A small text-conditioned image diffusion model, trained from scratch.
Model: text encoder norm layernorm, norm groupnorm, activation silu, widths [64, 128, 256].
Data: trained on photos with spoken descriptions (Open Images, Localized Narratives), 101725 training examples, 3.6 epochs.
Rows from block 2 of the denoiser of a small text-conditioned image diffusion model, named by matrix and row number. Rows with one number belong to one channel. Each number is 50 + 12 x the weight over its row's rms, rounded and kept within 0 to 99. All counts start at 0.
After each channel's rows are labels from the 100 images, of 14976 (inputs lightly noised), where the channel reaches its highest value: "responds to" is what is common among them. Only what is clearly more common there than usual is listed. The data: photos with spoken descriptions (Open Images, Localized Narratives).
# convs0: first 3x3 conv (model.enc.1.0.convs.0.weight, 128x128x3x3, each kernel summed), inputs 32-63
# convs1: second 3x3 conv (model.enc.1.0.convs.1.weight, 128x128x3x3, transposed, each kernel summed), outputs 32-63

convs0.13:61 29 54 49 49 42 75 66 46 39 55 61 40 75 53 55 68 54 47 54 51 48 37 41 53 26 60 43 32 57 58 27
convs1.13:45 52 49 47 49 44 35 46 68 58 50 49 59 58 51 49 62 61 76 70 61 61 64 70 56 55 56 55 58 49 59 59
responds to: text has "grass"

convs0.25:63 61 14 39 49 48 54 67 37 58 64 68 59 53 48 38 67 44 47 57 53 52 44 61 25 31 47 41 53 46 46 36
convs1.25:40 55 55 52 71 45 40 40 54 54 48 48 59 67 55 52 42 59 73 71 54 56 74 65 45 56 52 53 46 55 45 69
responds to: text has "white"; text has "black"

convs0.29:44 52 31 33 48 56 51 38 57 64 55 56 39 48 60 48 79 59 59 73 61 44 53 76 47 64 45 62 69 59 48 64
convs1.29:58 81 52 39 41 36 26 34 50 50 54 48 64 46 51 50 74 32 56 52 53 73 64 34 45 44 30 56 58 50 55 63
responds to: text has "white"; text has "black"

convs0.30:50 53 55 59 64 53 54 48 43 61 70 63 57 49 55 51 71 72 70 84 76 45 64 90 38 33 43 29 54 44 36 48
convs1.30:52 55 41 48 47 55 38 46 51 58 44 61 55 54 49 48 55 36 64 42 30 68 60 38 29 69 37 59 53 61 55 72
responds to: text has "white"

convs0.18:50 58 51 44 38 48 25 50 59 53 38 40 58 40 44 44 49 51 73 46 51 59 74 64 34 50 33 36 38 44 31 34
convs1.18:51 43 34 59 54 70 52 52 45 35 74 42 46 46 45 58 43 47 35 38 60 83 40 59 40 60 34 51 42 48 62 49
responds to: text has "grass"

convs0.123:44 55 53 42 54 48 26 51 42 72 52 41 51 12 48 55 82 57 39 48 39 54 37 57 61 35 59 55 68 52 43 50
convs1.123:46 49 61 61 30 51 46 47 64 53 34 38 56 43 41 42 35 53 70 61 61 96 50 67 62 43 74 29 46 46 55 48
responds to: text has "sky"; text has "trees"

convs0.98:51 52 46 64 47 51 32 46 56 47 57 34 62 39 46 75 40 43 38 43 48 52 48 48 43 47 59 51 56 34 31 62
convs1.98:48 49 51 46 42 56 35 47 68 53 43 49 53 65 52 49 62 63 68 71 63 61 63 66 48 45 52 52 59 52 40 48
responds to: text has "sky"; text has "water"

convs0.28:54 57 46 50 53 51 42 36 55 60 46 55 70 54 75 20 53 57 47 55 46 44 46 59 48 62 58 42 75 48 43 48
convs1.28:55 55 44 54 63 42 56 22 40 51 54 53 55 59 47 39 66 38 47 46 67 37 39 42 51 55 44 71 59 57 63 51
responds to: text has "white"; text has "black"