From a checkpoint of a small text-conditioned image diffusion model: 9.65M parameters, arch unet.
Rows from block 6 of the text encoder of a small text-conditioned image diffusion model, named by matrix and row number. Rows with one number belong to one neuron. Each number is 128 + 32 x the weight over its row's rms, rounded and kept within 0 to 255. All counts start at 0. Numbers have three digits each.
After each neuron's rows are labels from the 100 texts, of 14976, where the neuron reaches its largest size: "tokens" is the input token at the peak. Only what is clearly more common there than usual is listed. The data: photos with spoken descriptions (Open Images, Localized Narratives).
# gate: MLP gate (text_encoder.blocks.6.mlp.gate.weight, 512x128), inputs 64-127
# fc1: MLP up (text_encoder.blocks.6.mlp.fc1.weight, 512x128), inputs 64-127
# fc2: MLP down (text_encoder.blocks.6.mlp.fc2.weight, 128x512, transposed), outputs 64-127

gate.184:084087126150157039138163073126074130069125092119167125059138128087090111145167137167116103035127070105122162129127115114121174066113096101145143110185156100147074128083112153088129128121119098
fc1.184:145163163167190061137134158165133128124174166130181128169145154094151140204140130079152153097129129104115167169144138104121139125133147121126122099147182129158098106113186132125182108135120198
fc2.184:141161170109214156099145181133122197153161120145134096118160175146159154141184199133191168116195164204143180126127094152111148187194122124189100113118143134131128131151173106110157131111119106
tokens: "a"

gate.324:157146187123126098123122129095198140108163096155140160174185160161158166128172116093149139125126167168075159093136174143131194085138139103128131168138100159115165113183112103139119121147162144
fc1.324:102100110105122121132117061095117077136085100102088120049096090122114104148096109138093113112145096112110139084068095160091115088110077132085161126080096173130117099097098186139131130124131055
fc2.324:145120162153173162139078169069094138133170106159084133075151171149159140156161162123150131083156172145081193104084151124074125173166127101154151063097130128117152153163163073077094135156099148
tokens: "the"; "it"

gate.135:082132104105166091160134174079118203121145117126165096145068134103177134136125152121114157056146106138071153130106120145158157100118181125140100122183074086108133164103131136047096105169089123
fc1.135:211123119100074159081099098129130072115117145174115146098160133133124085087126083142157095190126135122163065106151101113095091154142084124114163159045159151152129105132134117200167154072149131
fc2.135:132105127177131132163090121097084140130122056154065165119128135169091131116110116130101081080110139101077161117098178108092136114142103097122174090080141099094146163147152118122078149160102167
tokens: "person"; "a"; "middle"

gate.200:119163069085160188138150143156119122155140122092116158178125139142163161193142107087069153119177170067124173095193100099147158148085147169122136117135112177137116114105195106166143106107080137
fc1.200:132103185193081077111108116097125140110126140166141111088140121111084113077120152161171100159078080183138069169073156150125115117172110080140128134112137052125135156151076144113123153142172137
fc2.200:147158143159150106152133140136154154126146149160139140189148217142118102139146134137171075127168147151144130103129168153158147161168111170155150194132181151133164126120152183163115152158174155
tokens: ","; "is"; "on"

gate.124:122127133066071144062078131120107119166045128097132123113088128108082103057070175142103072136138151166109079114093097120073068131093126157083095172060085059136106104119097116155121158104112151
fc1.124:139137115192194104194180127135145143086202121158114137132163135146173158188191081115157192121115113074144174139160142133189183122162124097173151085197171191114145156143157128098136096150139095
fc2.124:159136162149163173159061165070082159116150100148096153085157124162138166144176147117108164081145130159096136147077151090083143158138138090154147073083116109155161153153128054063084145157092160
tokens: "see"; "i"; "and"

gate.409:203105091117138156164127146147116139134210108175071152147168159157201136137138097087158134152130188101117117157158092111142119109148135123128122162176127178131162128168146104118140106110111121
fc1.409:123139088067087152070146149134138130121083115115136132063080165054104165104118126185144096125155071109130124099097067155095065135159098144115096125091067094111114137117124120131177168131075132
fc2.409:123104137143156190127121123120151114125152142164147081114199153143172149133162180121212139152181116138156097164125132182136139199164108166129136116161102164156151111093158072102132101145127121
tokens: "a"; "is"

gate.475:080149144137100139089101102111112099099146138127117092121136088113094106079082108202137100128087094138131113152083096103098086111149109091054072108108137118088143097134110112096096143141113075
fc1.475:100154152142104129095107095111106098097145134125115097122141095123109104088094118203151103122079097144132109139087109101100098119152120089069073081109138117090149100148104116100091115126134081
fc2.475:100124139102119134112121114127120107113103133107131111105114124112141133104151116101105142111118111119120111141127099113131112117109134129105109113133123126136108106106108088121122105107108100
tokens: "."; "white"; "is"; "which"

gate.229:136128124091128115132129134126177148083169108136125167121152110162160149182146127151097192129135092117123144158172165148130186163152150160210146089171180179128183140163180132073121055151107144
fc1.229:159112127153107170095078151113081107155111165139113119141147113146121103115089133101171073163115146122148064098115126097102067155105102116028116158052126125138089081119106134176142199101128134
fc2.229:117107067105156094098127064143109146184066110137155124097119082070104084100118111078184153119095034120159106107117111116113113111130100142094120131112081079134117111060097100091119094113122117
tokens: "wall"; "."; "is"

gate.383:141155090085125159113131189087163125150129109126121124164134113144233170174117123054115118173165191129101150104114146121110179171162161139105155174101133140084193133147136092115118163184110155
fc1.383:139133151164126122144137076167110129106155107137091119103117111127107145102170115191176111072054133130178125120150124154161115125128128077165134098135117098151102122134121121147128082085143114
fc2.383:146166131131144135134144146143169128150144190133146131202154119128162138140146144135148165173124128150174118156136139173178127135138152170128122141201179179142136125122154159131131116134204126
tokens: ","; "trees"; "picture"

gate.287:070169119122170137140147185085080217144122155081160153168093126140180141182125172103081157113199176114096113078183160116137176165091155174140115093162088119129128115074152120111118146137117141
fc1.287:196103145179063130098094092126166074124160131213096115071161123136069120064140105158169089155063102158177130179075109152120092133180117090142153154092163112153124116166122147146140126101136119
fc2.287:143116113186157122171119147098106167133147081148093163128112161130096114096086087153096070100111163111082120076113190158126122125165088125149173158094135157079169156111162146146089161179128177
tokens: "the"; "on"; "few"

gate.464:161128177176121129102093123102124145124092131091115156204133223142158163148150162108084168125168158143076094157181148087095131087102143181166132165178148136147112137102179103137107142154167096
fc1.464:109080081087092124100122088098125137121126076141109097025088058156109089092113123154123085066100092142161109074071100144136135166156130101087139071085121096118146152140080153115142120079109137
fc2.464:151129130164168145165067143076077140126173079168079164083137123158118139128156123117101140068147152140056134104077173080082137143146111105140164075065123125118162134129142085085069134169095171
tokens: "person"; "item"; "which"

gate.45:156100176128072143098126104132068127180105146105091105129114120107076155068119144164153090130096122198130065126123075109097126144110076108120155127121136133135154151199087167172130178071167149
fc1.45:107146061126179115163130157114169119084148116143157132131137127146192100171130103092092169122160126052128182122127157150156135102136176145122107131128120127125099097045168090102128091182079096
fc2.45:128163210122123109136141180150138101105112154122143131160108146138139114174213141154114129141132177123166206129144119077140123100122151133165120138165148134128128148137090157175147129117147123
tokens: "table"; "."

gate.244:198162082166144159135107186178073098148123122116088186170146139166164145155146117083142142170117175107172108082173153145133106150127115126084129146096145168171128115163160116207162122080084183
fc1.244:120095048118145129073138118097056093104102093100096139110133095166105129128144101190125137149120142068132091032159127126033154121144080120092114106114092133113109136124127110133093140090079106
fc2.244:138142192095195177118132184130123189141158132144145100095171163154151173176189183132187188118182165163145150164124083127115166200154175134165104102149157148159150134136156085108158128105111100
tokens: "see"; "i"; "here"; "sky"

gate.481:170133115057114181106143161160175145132136124128174140192155134169191183117121113053124118197150179146146165123128142093121145166136170132097153180092112110115179146125152102154152148168119146
fc1.481:101172136182110133141133108123123127104163119161045111086123116126107144132161130189172112085064126123155126119132133139126115117158135071180113092159141107122115137188112106106106100111143135
fc2.481:146155143143129135145134128124142106131161176111159154209135085137142144135138124121142160157115136151134110137117147175164158127164150154103128127189193163148136134123181160135123117145194139
tokens: ","; "trees"; "picture"

gate.136:151173107161173140126109186130125112149172141148131148175167144135176144161168104087162135163113198106162175102154175143150143131159153119135136172126117137155165128170151089174181100116104188
fc1.136:104098082173177102134160109107107131095128110113134137053130118095109114169171100186109180096139123048089139101156117114080183110126074129131066088165131163098073134133157163101132109119081157
fc2.136:129153193085192184106135168130102178113140121141142078099172167146154175152202177139185204122167148165148136174122076143124153200158171138156097100143121130158137123126136068093161108104101090
tokens: "and"; "i"; "riding"; "<end>"

gate.232:155114142181174099147153118148140161125155100143107142182154187139127176113190141134117139070112186146087140124166172116182141079076123126180161139215099152156141154107098098153108114116140064
fc1.232:121141120114051142092060112104066145109059101130081145036095109102099139103108157168102115105139120152146066122118123131124090192101089160110128098095117096155082146113105135144179140064128171
fc2.232:152138141162124140161087148072095133116153086158068157095101164155119121151151139153132116072136156120066161095087169121081131158169108101155170097060118114113164159153148111101081152173084166
tokens: "some"; "food"; "one"; "holding"

gate.450:150132122067098177077121156122087110162125119114129091105104096164155134090108111101171059117098165135137087091101071113074079142154134086065124139065075065089112126127101100118088181125136151
fc1.450:107113142181170079163129095121175158100138141157131163151148171117102100170148141162090204137148071117122156176152188138173174110115129160203146105183186188155145128133171163125159072125135121
fc2.450:096090085095086080086156093169169109106081141078146108152101114084110085074096098082088089161077080094160087080166095128155101109076109137110098157136109124101080094088096145147160096088153095
tokens: "grass"; "boat"; "<end>"

gate.199:145170111132098145117116153080164117141130086128137134184162133150181174170149146043112121131161187123089164156128200069097183130130176148125145162107120121092164104141165092132124150154122159
fc1.199:132109122141139115146105138106122120152089149092181149152135131127115096168097159088062145140199104118083142141102161130118150123100110198079126138115131150121122102102145146145140150119120134
fc2.199:081065117096115105087109113114113115109107108110117097089113116099117099092120111083121094117125116095100138090112083083092080120088095086109097100096103106094100112120105081104127115089089098
tokens: "trees"; "picture"

gate.67:100145091154184096176148167150141128161120115088150139124105121119175142135131129133092178082146173094064174141139133139155176089103150172137103150183113149118091143043152130111091106150069050
fc1.67:195089128105069151040074129111120142130130109205076148086162173144099126113157113139159074163098112121124087142151128141153126179134120106131172109093130128147161112177124133170215150092141198
fc2.67:136133111174149128170084107086088131096137077142098192103113134148117127130110118156118128066110114140072135109103182123094162128173108102130176113069118110133155152139155109103075146172108172
tokens: "person"; "which"

gate.186:073138099080130117117121157107107172120161089086143173127109155097189107157130123110037136060180161117092132088168119134172191140088145186164132093161106118158110142091153121102113085108108135
fc1.186:186105156196103158111144096165127101160112154159126079131146115156048140092122138149192112172078094163150144167106130122083071148151135085091137167090150123105161117136100133171159177141163123
fc2.186:178097132179166109167129136113093182162130102177109159106136188123120114091145135117157114084146132126096160088103189162131156142170081147161178139074087102110177163127157101122095139185108176
tokens: "the"; "in"; "there"

gate.8:096128166150173083152195112131165151141168089105140119167149130159191203131173112133119172098122126118081149129138128096118188074153155121165138153199116143084144176129147096099058145157153078
fc1.8:169125118119065163054085153126112107163090160160123130087111133110086085129089119128132079190137132126185099134113096150133094207133123133095118097048151101150132110118115164144202112095119195
fc2.8:131132107156152121151081114073078130104139079131075173104103130130103118128118116136097113073110129133059113093087163114089133136159085085138163113054093109123152141128124102082070137153091155
tokens: "see"; "grass"

gate.381:123138184147116135175106110174066124193139164165107115089145084110101218125124114146171115150087137211157150142121094104111121158144107098115162096135115146119137182155083156116106163069154172
fc1.381:126136068110136132093149144093174145089114103102140146158104165153172072111143140113079130123170132045112117126148151150155150125109149164142093143131127112139101086081182095133144103198083082
fc2.381:149140135178128153179118135116135114166120089156094169144093166174124118139147149163138117124140144138100182106113176135131127163165105164134177146126144102088155170178186125162091147159120166
tokens: "<end>"; "grass"; "which"

gate.25:146104163138051157093127103144079135169117161114104114137126120106073151050127159160164078136102129189131074128132097123104119142116069109128142130124130128140176140202097165177146163070147159
fc1.25:120148081114183106165129154107164119100138092135147138107131130145184106194124087092080168122160138064119175134114163137153139106143185149121108136133123127116087106051153078093109099186094091
fc2.25:125156193113126113133144164148133088098116152119150127155107139131138108184217135151092134141129188125166195131146112093138123129124145141157121151154147142137120144133094171172147114112154119
tokens: "table"; "."; "is"

gate.333:155163117165189100197166163160167152109154126139130142133160140161179170174176119117147194107130157119116158133155171144192182136134170109184147119212163157127148145143157108112125127149118081
fc1.333:125095100075052136066070105096095116150084115131113134108122157100065069053097131150091067134140094140129094146120080101102063109102104156096111142064106083137101068087110139162160151094110130
fc2.333:162141142175173152178075142075083154127149080152084192127117098160120147145125129144103131064116122142097139134094181098081156138156123091136174075086151123121169152151136075090075162177122173
tokens: "and"; "is"; "<end>"

gate.109:075105124086180091132174099151151139136174127101180132155129128090140149157128128121062182062119126167114162165142128160130190126130183151192098072170113111139144169104169111063066070155105138
fc1.109:141122151196100160119082104175109096144102131154121137119135121149074121104137134138179100166113103103145099146159132100109103156121092123094172160037122122143094073129105156220176160065155136
fc2.109:171136157175161157177095134090098132129162093155077163096150131156126144159153168142136125081130143145086172122087179104105150153138136111149177095071120103129174155167128103097072166179089178
tokens: "a"; "person"; "see"; "wall"

gate.79:115117147062088166058131118096162096130065122113147138121113155097049151124099122180131097158142130125137077022119117109114135160147114146106082110112084071103159117105075139155115120177127142
fc1.79:165135098188158096166129161125117167102189155155137131159144099138235102136151137077138155102117134113116173196145132147159125127099144125173133131133191189169116120125185109126166118097121113
fc2.79:125144122124127170127095097103102158128138108142116101088181140139089166124117147110161160129137051137151098179098120125094157155149154107096122074128094096189131127107113060077124127118112127
tokens: "and"; "white"; "plate"

gate.441:143161136178190100215159156131176150079135120127135140136133139168180186180171104111157197115124147097102166127157168119188184135137158108194124106213140171125132140140141122106110111143132088
fc1.441:146105068070028132043075120077096117138088116160084127098123139115094074057095131148091062132150114127146082123114075118087079128100104156111135154070102090135124087068123132158157151090098107
fc2.441:159135135178171147183061162069096145121140102168099188107114094162142135142134122150124113064131135142092123123088186107092156143148112102140183087082139133114176159154133078086072157184116174
tokens: "<end>"; "and"; "i"

gate.209:079136122091087135097094147128115137148093132086157101076054082084087128097061157138110078094131122179113097112074119154112071138127155147073085128074085045105089131104085138079105147112105148
fc1.209:173122136164161124166168107143141126106162111166115147185175179163164133147194088117144176164122119092141168145195119088147206123130111114181160129177172203145173133147180123188146105145159106
fc2.209:139127146142127148132093133100076124117154071127077143085146163161062147144160141108092122100130121111099144128081142073093150128107139084142147084103120078117143139144096106091097140132089139
tokens: "holding"; "some"; "image"

gate.157:157136150183178106187151115118175117104186126161131119199192187164155115153191085108130161142097137107129172175178155115132189107120135118211124091208167186124164104151172105122110086102160096
fc1.157:070098121104092116085088140135104121146063122059110130059061059129083135119078170146108103098125095151111097099089113135096108147136099127066128146055110056126077126125048154129107181112115151
fc2.157:149136161167151170147085152086074164097161094138089158086160153158124181138169173140130140100142140158101155153079160101076165162166135090155147082094123106142158161165139068071091159154093164
tokens: "the"; "holding"; "man"; "wearing"

gate.147:155135144169175100140192133147147128120164107136113132191166161169159178148162117124130151116098184136101152111140141116160183056099117105171172158200134180130165140115106104140097121150134050
fc1.147:122149135094056144103060122124056120124055118119091126045076097119125146103108144149115097111136121162148089116110119138083064182109082155092117119057101089129058122125096128134164147053139180
fc2.147:153146140156127125149090146078086119112143068141077160089088151146118122129143125145116098074135164134071153082092163121087132140175087087155151109048110099099150142157144117111079149162081156
tokens: "some"; "color"; "food"

gate.247:184128149177184093163135127100125146116107157105094172226158180116150164126169127130125173204161197118128102130165171144137176106097114159165159129170143194144131128122144140162131107123138118
fc1.247:117121079095052163110128126138125117131126077167148105017079083106104124119099131130110043035099094149142165114088098124148086153155162100122105123103125061130134139111104116108159156132122102
fc2.247:140119123170175130158078166090108128127150119144098186105134120145148146126157112149063164066108131130062144088101172100096121178138094088147164087089109127112146143147140077086086141175088172
tokens: "person"; "which"; "."; "<end>"

gate.436:117124125173202078216136147133116151094132106134133141110123171149182174162191120141138191069126144106058160152150150120171160099115151133178143114205121188128104143138152109082110120145096080
fc1.436:169104112124022154058024116095109138130106112132082159105142161118084080090126130157099070152133109135142061130167134119126088158102077161133141131109150129157134070120143138200196148068125133
fc2.436:163131121184158140187068141081096117134125092161094174122094090163137125171130099142104125075121139129099133139098198102093149132143146100088186077090166130119168152145167078113078152187132180
tokens: "grass"; "boat"; "and"

gate.190:176157110153136132120091160125124122111140138134092131159170104172161166138163102094179120160086169094188154062133171127101136148154123096111184162146136141136182126172102086168169112098147137
fc1.190:114163132196122119154052127158095180060080117068091171093120100142082137142152158160107152117132134110146131100148162145114144189094061140127078080146153148154096134183116148153164117069149158
fc2.190:088126135061145109077161136165133111113094143100170043132119139103154123096148137112185130139138161127185136121148048149141128144146120167114068122181141146129086085115143115155166094058138067
tokens: "."; "is"

gate.309:060148120119136104164120157132132199097137115094154134153092146099148162164108155121088144054177101135075137136146133131194167142107189173151092139174113070133117148071103157086111081161122124
fc1.309:213098136128114153098138085136124077150119137178093123107166142159083115094153100140157113203074148140169100141137124106045086162129079099124170136081156183119133088173167118167160178084140131
fc2.309:128125116162144111165127124120106131142147070155074185146132089143080112132077112137040063122074153134105175110138165083112151069155118078090171108078153100086150151141136141163104129146126161
tokens: "person"; "middle"; "black"

gate.342:101107139081119114112191101100085145098131141085156104079107104112069144133088129167126101068134118151112083103092126162061143120171099128125097053115089090096110154120119151083060097158127144
fc1.342:141150112151111160126080142166175114158138109174094162184157138153157108109167133088112136178113149104157169155152117103197122123080182129135164229115130151167158090136138107182202158113133102
fc2.342:142153195108134126117104145120093115092124131153141117081155196131116110179221164151167173096163145108156174131099110072095120128158164140165133092128070078160137121117064149110130121117072124
tokens: "holding"; "man"; "one"

gate.9:136105185150125106122157094089099162131075122091152116067078098128084126131090137174085123076143103156088084091143129117118182142149071151165107064140146156111143169139114142125111116134203134
fc1.9:113143054098132167130131173161166108138182127160123114192155149123164115111149117078164107156111176103164177135112096123144082098111159100116163217113113111148109090074134086135133143118065098
fc2.9:087127160075073106078163135151131086100108152121147094105119221124114100153172135142150117157143145077167130153150079086135114154117144116132099147180102102140090101113046174178173106086108088
tokens: "the"; "is"; "."; "it"

gate.60:093124112147176100101129109154099194103110138072167156184109163113101139160161146179144135114140177122118149081194144120145162112077132154195116104163068155153141123049109140162120089123111098
fc1.60:147114113127061139127114140092104048181132128182114092065077068088133116107107105108123119096067129148166102136058091141089093142128072085077104136066123085131061143112101129109136170091115135
fc2.60:114126084139102093121148111114139102123141097105131162108077125105081094100063067158082093122086123125095101078135142145137126080141078062116136158094097114080121109124127141154103128136108133
tokens: "<end>"

gate.470:073120114141140119134165128123114222079138113079148145107126144124142197173141144148100157071181100142102148163170156150123156131150166170177104074202104096116154154090131133062095093165109140
fc1.470:190115145123115159098089124144118057177098150178116119150138125119096078083139108119148096184064162129149100096105112120103088143119088096088135168040140142146078106152126125183161173072137136
fc2.470:102111059137140085131151089143148109119145112129127157144079091110069086075044060143076058125081118126112095070151142141153133066163077084097147161112106122078125130099135161165114122130130128
tokens: "wall"; "see"; "him"

gate.456:065147088117157120122183164060105164100141107098114149156092129131205153200129150106058177117196155085087113088160164128139198142104134155158129092191119113126120158103147120090116136161102115
fc1.456:198111158168071150132074085172125097154123156164122119100167123126040112043132127150186071155074091184175129176097091146127059145156126108106144152084138131141146098163090143176145139094151141
fc2.456:176108090175165123180118114105115191182146105165097153153152183144108118081073122119112071099130137130110099097108180156127145146171076147139180149102133145124181145135174163137099172168137165
tokens: "the"; "of"

gate.107:125124115090086147091112157089074103152122126149121059125096097136150148088091120108153069112089166147123064104084076127051067148142110080091122119067072059104101102111089112099089192116117148
fc1.107:126139143167179107166151093157187161085133124127130181163161167131110114169175148159108185131157108109133212145167165131211166106111140157179141145217146175157140132122145135157170061154137110
fc2.107:090106086087092086077167096166158101109103139070136100137101118086100084082084111099075080156086079104160083074158089120152112096078097116108091163134093117097081099098097154149158104075132089
tokens: "<end>"; "grass"

gate.66:161140151146140168157113165174177121120157176160149160180195131148143170151142138047137137188139169157137159171161196118136144167138134138183147159118198170138151124141174112159168143136151152
fc1.66:119128101104108134106165087088110100123140085135089076105099121145144130113140089196153097093066121092161128093107090122118111106154156069107118110139081083094137137127088107101095106147117096
fc2.66:171173166179163180181112153110128162153165140177127162136176157175150173167166160163163176121159141163128153176112187139131163159158169146153164116141141142178183163161142127113104161187138181
tokens: "trees"; ","; "sky"; "grass"

gate.174:157165107168181116188169167153159144094154130129152147129161141176194190176177111115153197115141148103116171153169173155171184154155173109186135128202170154117157147147165111122129122163107108
fc1.174:119090126085062133065051094083089119152091119131119139107106141093073057070096144147090075137126092135116082124107088103089069110102088148092115137057095101144092076107100146154153148084132140
fc2.174:161140126167168147173076127075087140124151073142089178115112101152102138143118122157079126066120113151100129138100170094084157134164121085122168075083137108117161142145128071086073158171108161
tokens: "."; "is"

gate.88:162096124141138098107134125135114136159105120074129162186137162122137157094162152137071155114158170147045070112166128107156149063062105172169157146193099160173092150077139123144091107104121058
fc1.88:122126161160064151123045104137122163096096086159076165038138103144086148127131154167120108099111107156157087162159180138127116212123113125107135087102151115141129156192110149158191156073148176
fc2.88:175135127179134139172089131084092155153166096162087176108120151151129140156140138152124134072129142143050153107092181127095145163178115108168183117054127121127166161150164123103080160182102177
tokens: "is"

gate.394:090042111105112066113134085043137160093117055126163146086129117118092124136103123180110177104124066094129125094130164141164173127149112125164092126143069096112129126121102156093125164134127129
fc1.394:167152131151149134098037162187101109170156167115161123168116119116161136121126141079150141136136158100127102138168155106102050181139133138078090091066139117139108126125202140127170100088113215
fc2.394:140097146084201122096131157137127213178189118167165098101170189109144139153130174118173175126151157177131120141127080168105152204194118102174109125122140156152129102117196108102168107099143088
tokens: "see"; "here"; "i"

gate.17:162133153147144162153113163174180124126158182152149162178192129144143166150143142049136140184136174158138155164157192118140151166135128146181146162119196176142153119136167119163173141135149151
fc1.17:123127099095110133110160085089110101127139083135088080103097124140149130111140088200149097092068124086164128091111087125124109103148153075102119115138075084099135132123083110108099105146116093
fc2.17:172173166181163181183112151113128164154165140177128163137176154177150173167166161164161176121157140163130155176111188139132163160155171146154165118141140142176182164162142125112105164188139180
tokens: "trees"; "we"; "sky"; "grass"

gate.451:117095125146165067106160096115049124057104093078122123076125132105100130162167120176118159073132121089108136027131102127079190096108051115114154102162094116122091144111104159110090113109111118
fc1.451:137196170178186119107089151142082135131164157150144128162128132140151150168162135068159148104114124100128136133145127127108113106131115125105144152151148154170099150174173125141176132100160176
fc2.451:142143172078195143086136182139109178148150119138146086106157168137158170148187188135167186106198138183138175140130065134115146193178159136161095110132130128154134112142140090107169115085099088
tokens: "a"

gate.310:152104175125070137104122102144068128189097160111099113134106120101076146081101159162161084139096136207127081126116075111113122116106095102124146140128127114125150153182083167165114178070155145
fc1.310:115144065139185122157134158106173127082149106145148137117144128148183111165147094091088176124164115040137172130135165154148141125146173152128106116130132139130105093072173094102143088178087095
fc2.310:138156207127121117144126182139129099100108143131137135153111145147150104177220141158112133134132175122162198146137128072132118109113166140154123134152140123126128145135077149158129125126147131
tokens: "table"; "white"; "and"

gate.404:164104121151142112101132121133118136137125126072110150228134171119166170082158154137084155127143166132073104122155146109137158073062098174182143139200095171175091092088141107152107118117114054
fc1.404:110159150157053138136070103142111161087106083160078141018128082134076163128125148167129092072099109170175126152121188135121085211146120104114124088108149097123121152170095142140188149090156155
fc2.404:166138130181137141159086131082080135150165095156089176099123135149140133128145140153119133062126148147061166111098184118091133159169103111157169109058120126119159156158169109098077157182099178
tokens: "is"; "."

gate.471:075145128133144133143173122133130194079152133072163156127140138123136166186153155146117125092177170150107119103166174137125188123141151159203102074195116095119155157115128123093097083176125144
fc1.471:195096124133094132078093136096121047177073148174117111114113123122102101069121098123141095162064118109151098117090097147117067119105097086069141173052126130135092093114122140162153175087117117
fc2.471:118127067136152091128138078133144100116138123090141145127051110103095089080072071150077116096079096135110070051155147155164121089148056113102139180120094120102112113088131137152105123138111127
tokens: "see"; "wall"

gate.98:144142142132141122122133141148143147133112146070143164246143183151112170129142150112102151182146185154111129127172159108160155091087142162168156206168108147153152118097113097196134116160131087
fc1.98:119128130121102125117112095114092095125137102176090094006114076107144132127116125154144099078087104151163095109081125159073086164159094087092132053067120090102109148143118147073125160080124149
fc2.98:155125127166139142161089130085091124130165085143087175085126167161120142147135120167089143069119135133056149125091168112097124158168099101139166112071100102119156146147131097095080158171082161
tokens: "person"; "which"; "top"

gate.285:076137148124129096129132163094133188113114126068163120136078141097171172171103166116090175081183108166097143137132147129130176129135177171150091092175111064114147137075123141058104091176122153
fc1.285:181120104135112174095127107154127083147149121188086124120175139155095091069153076144167099182076150093163116119141095110108081152127086094113163162072159175133124090161145114192168160075129101
fc2.285:111110087154160138150128081130103138143175070145096167136152113144056137099060100122064076125097134122096130081129161116126177077187103072131179114095134100106145148120130152147108139139118153
tokens: "person"; "a"; "is"; "middle"

gate.198:133161105148221105210194175154186118102154159132158137132151124147201171165148093098174187139128155091102171107132159156176171096153154106168121153199125144117121141118131094105100118156105072
fc1.198:129106117086054135042102103090122109147131149178141127122138164085083067106107102134135066171132091106162099130114065131090092122150131114107110138053115070121139073096143149156164137138125166
fc2.198:145136142180160158180068129069094152110140090154077181128134097163128156151129134117115131066112135132089148133076190109082143134154141101120165081076142132126168153155131080093071140187123176
tokens: "and"

gate.334:159137151151139166158111165174177124119154179166149157177195132149141166151142142047138139189136168159136155173161196118131145166141135140182140156120201172138149125144173111157166145136148155
fc1.334:118132099103108135105162089089109101120140086138090073105099122141142128112138093195156097091069118091158126093105093124114109106152156069109113109140086081093136136128093109097094107143120101
fc2.334:170174166180163181182112154110128162153165138178127163136175158176150173166166159163162175121160140163129155174111188138129163159159169146154164118140142144178182164161143127114105162188139181
tokens: "trees"; ","; "sky"; "we"

gate.322:146116146159175090139183134146143143126146097133124128188157161155146178127161127129123156087103189144082137112155151111150177052092127110183165166200125177146147138112101103140098129128133045
fc1.322:119157139118050155105053121129065131112066119126071150038087110118112145114110154153110094116141121161158098132115135135088072191103083162093130113074117097138068123116113142139178139072137180
fc2.322:154145138164134131151089141080086123111145072140080169095093154153121130134145134152120115069136165136063159097094168126086127148179093093162150114047110108109150141165143114108080148168081165
tokens: "some"; "color"

gate.417:102129140113213072165174114091120144152140106085132069122121092140190188132156121122171141104101131130095102087142144093128153105143112102161141059152091146107136138133116106087012156128137115
fc1.417:168131112154051181073099170152151124120125146185117178130131164124085072095101114128072105165163128111167131165117099145139128162124149163107115180088177100131125133098147128180233086126130134
fc2.417:140135141151142148153064145072084154132131100138067171099126120146127138135154142122111127077124122135065135127074164089081145133124135093129165091051107101125161165127111074061074142164100152
tokens: ","; "."; "is"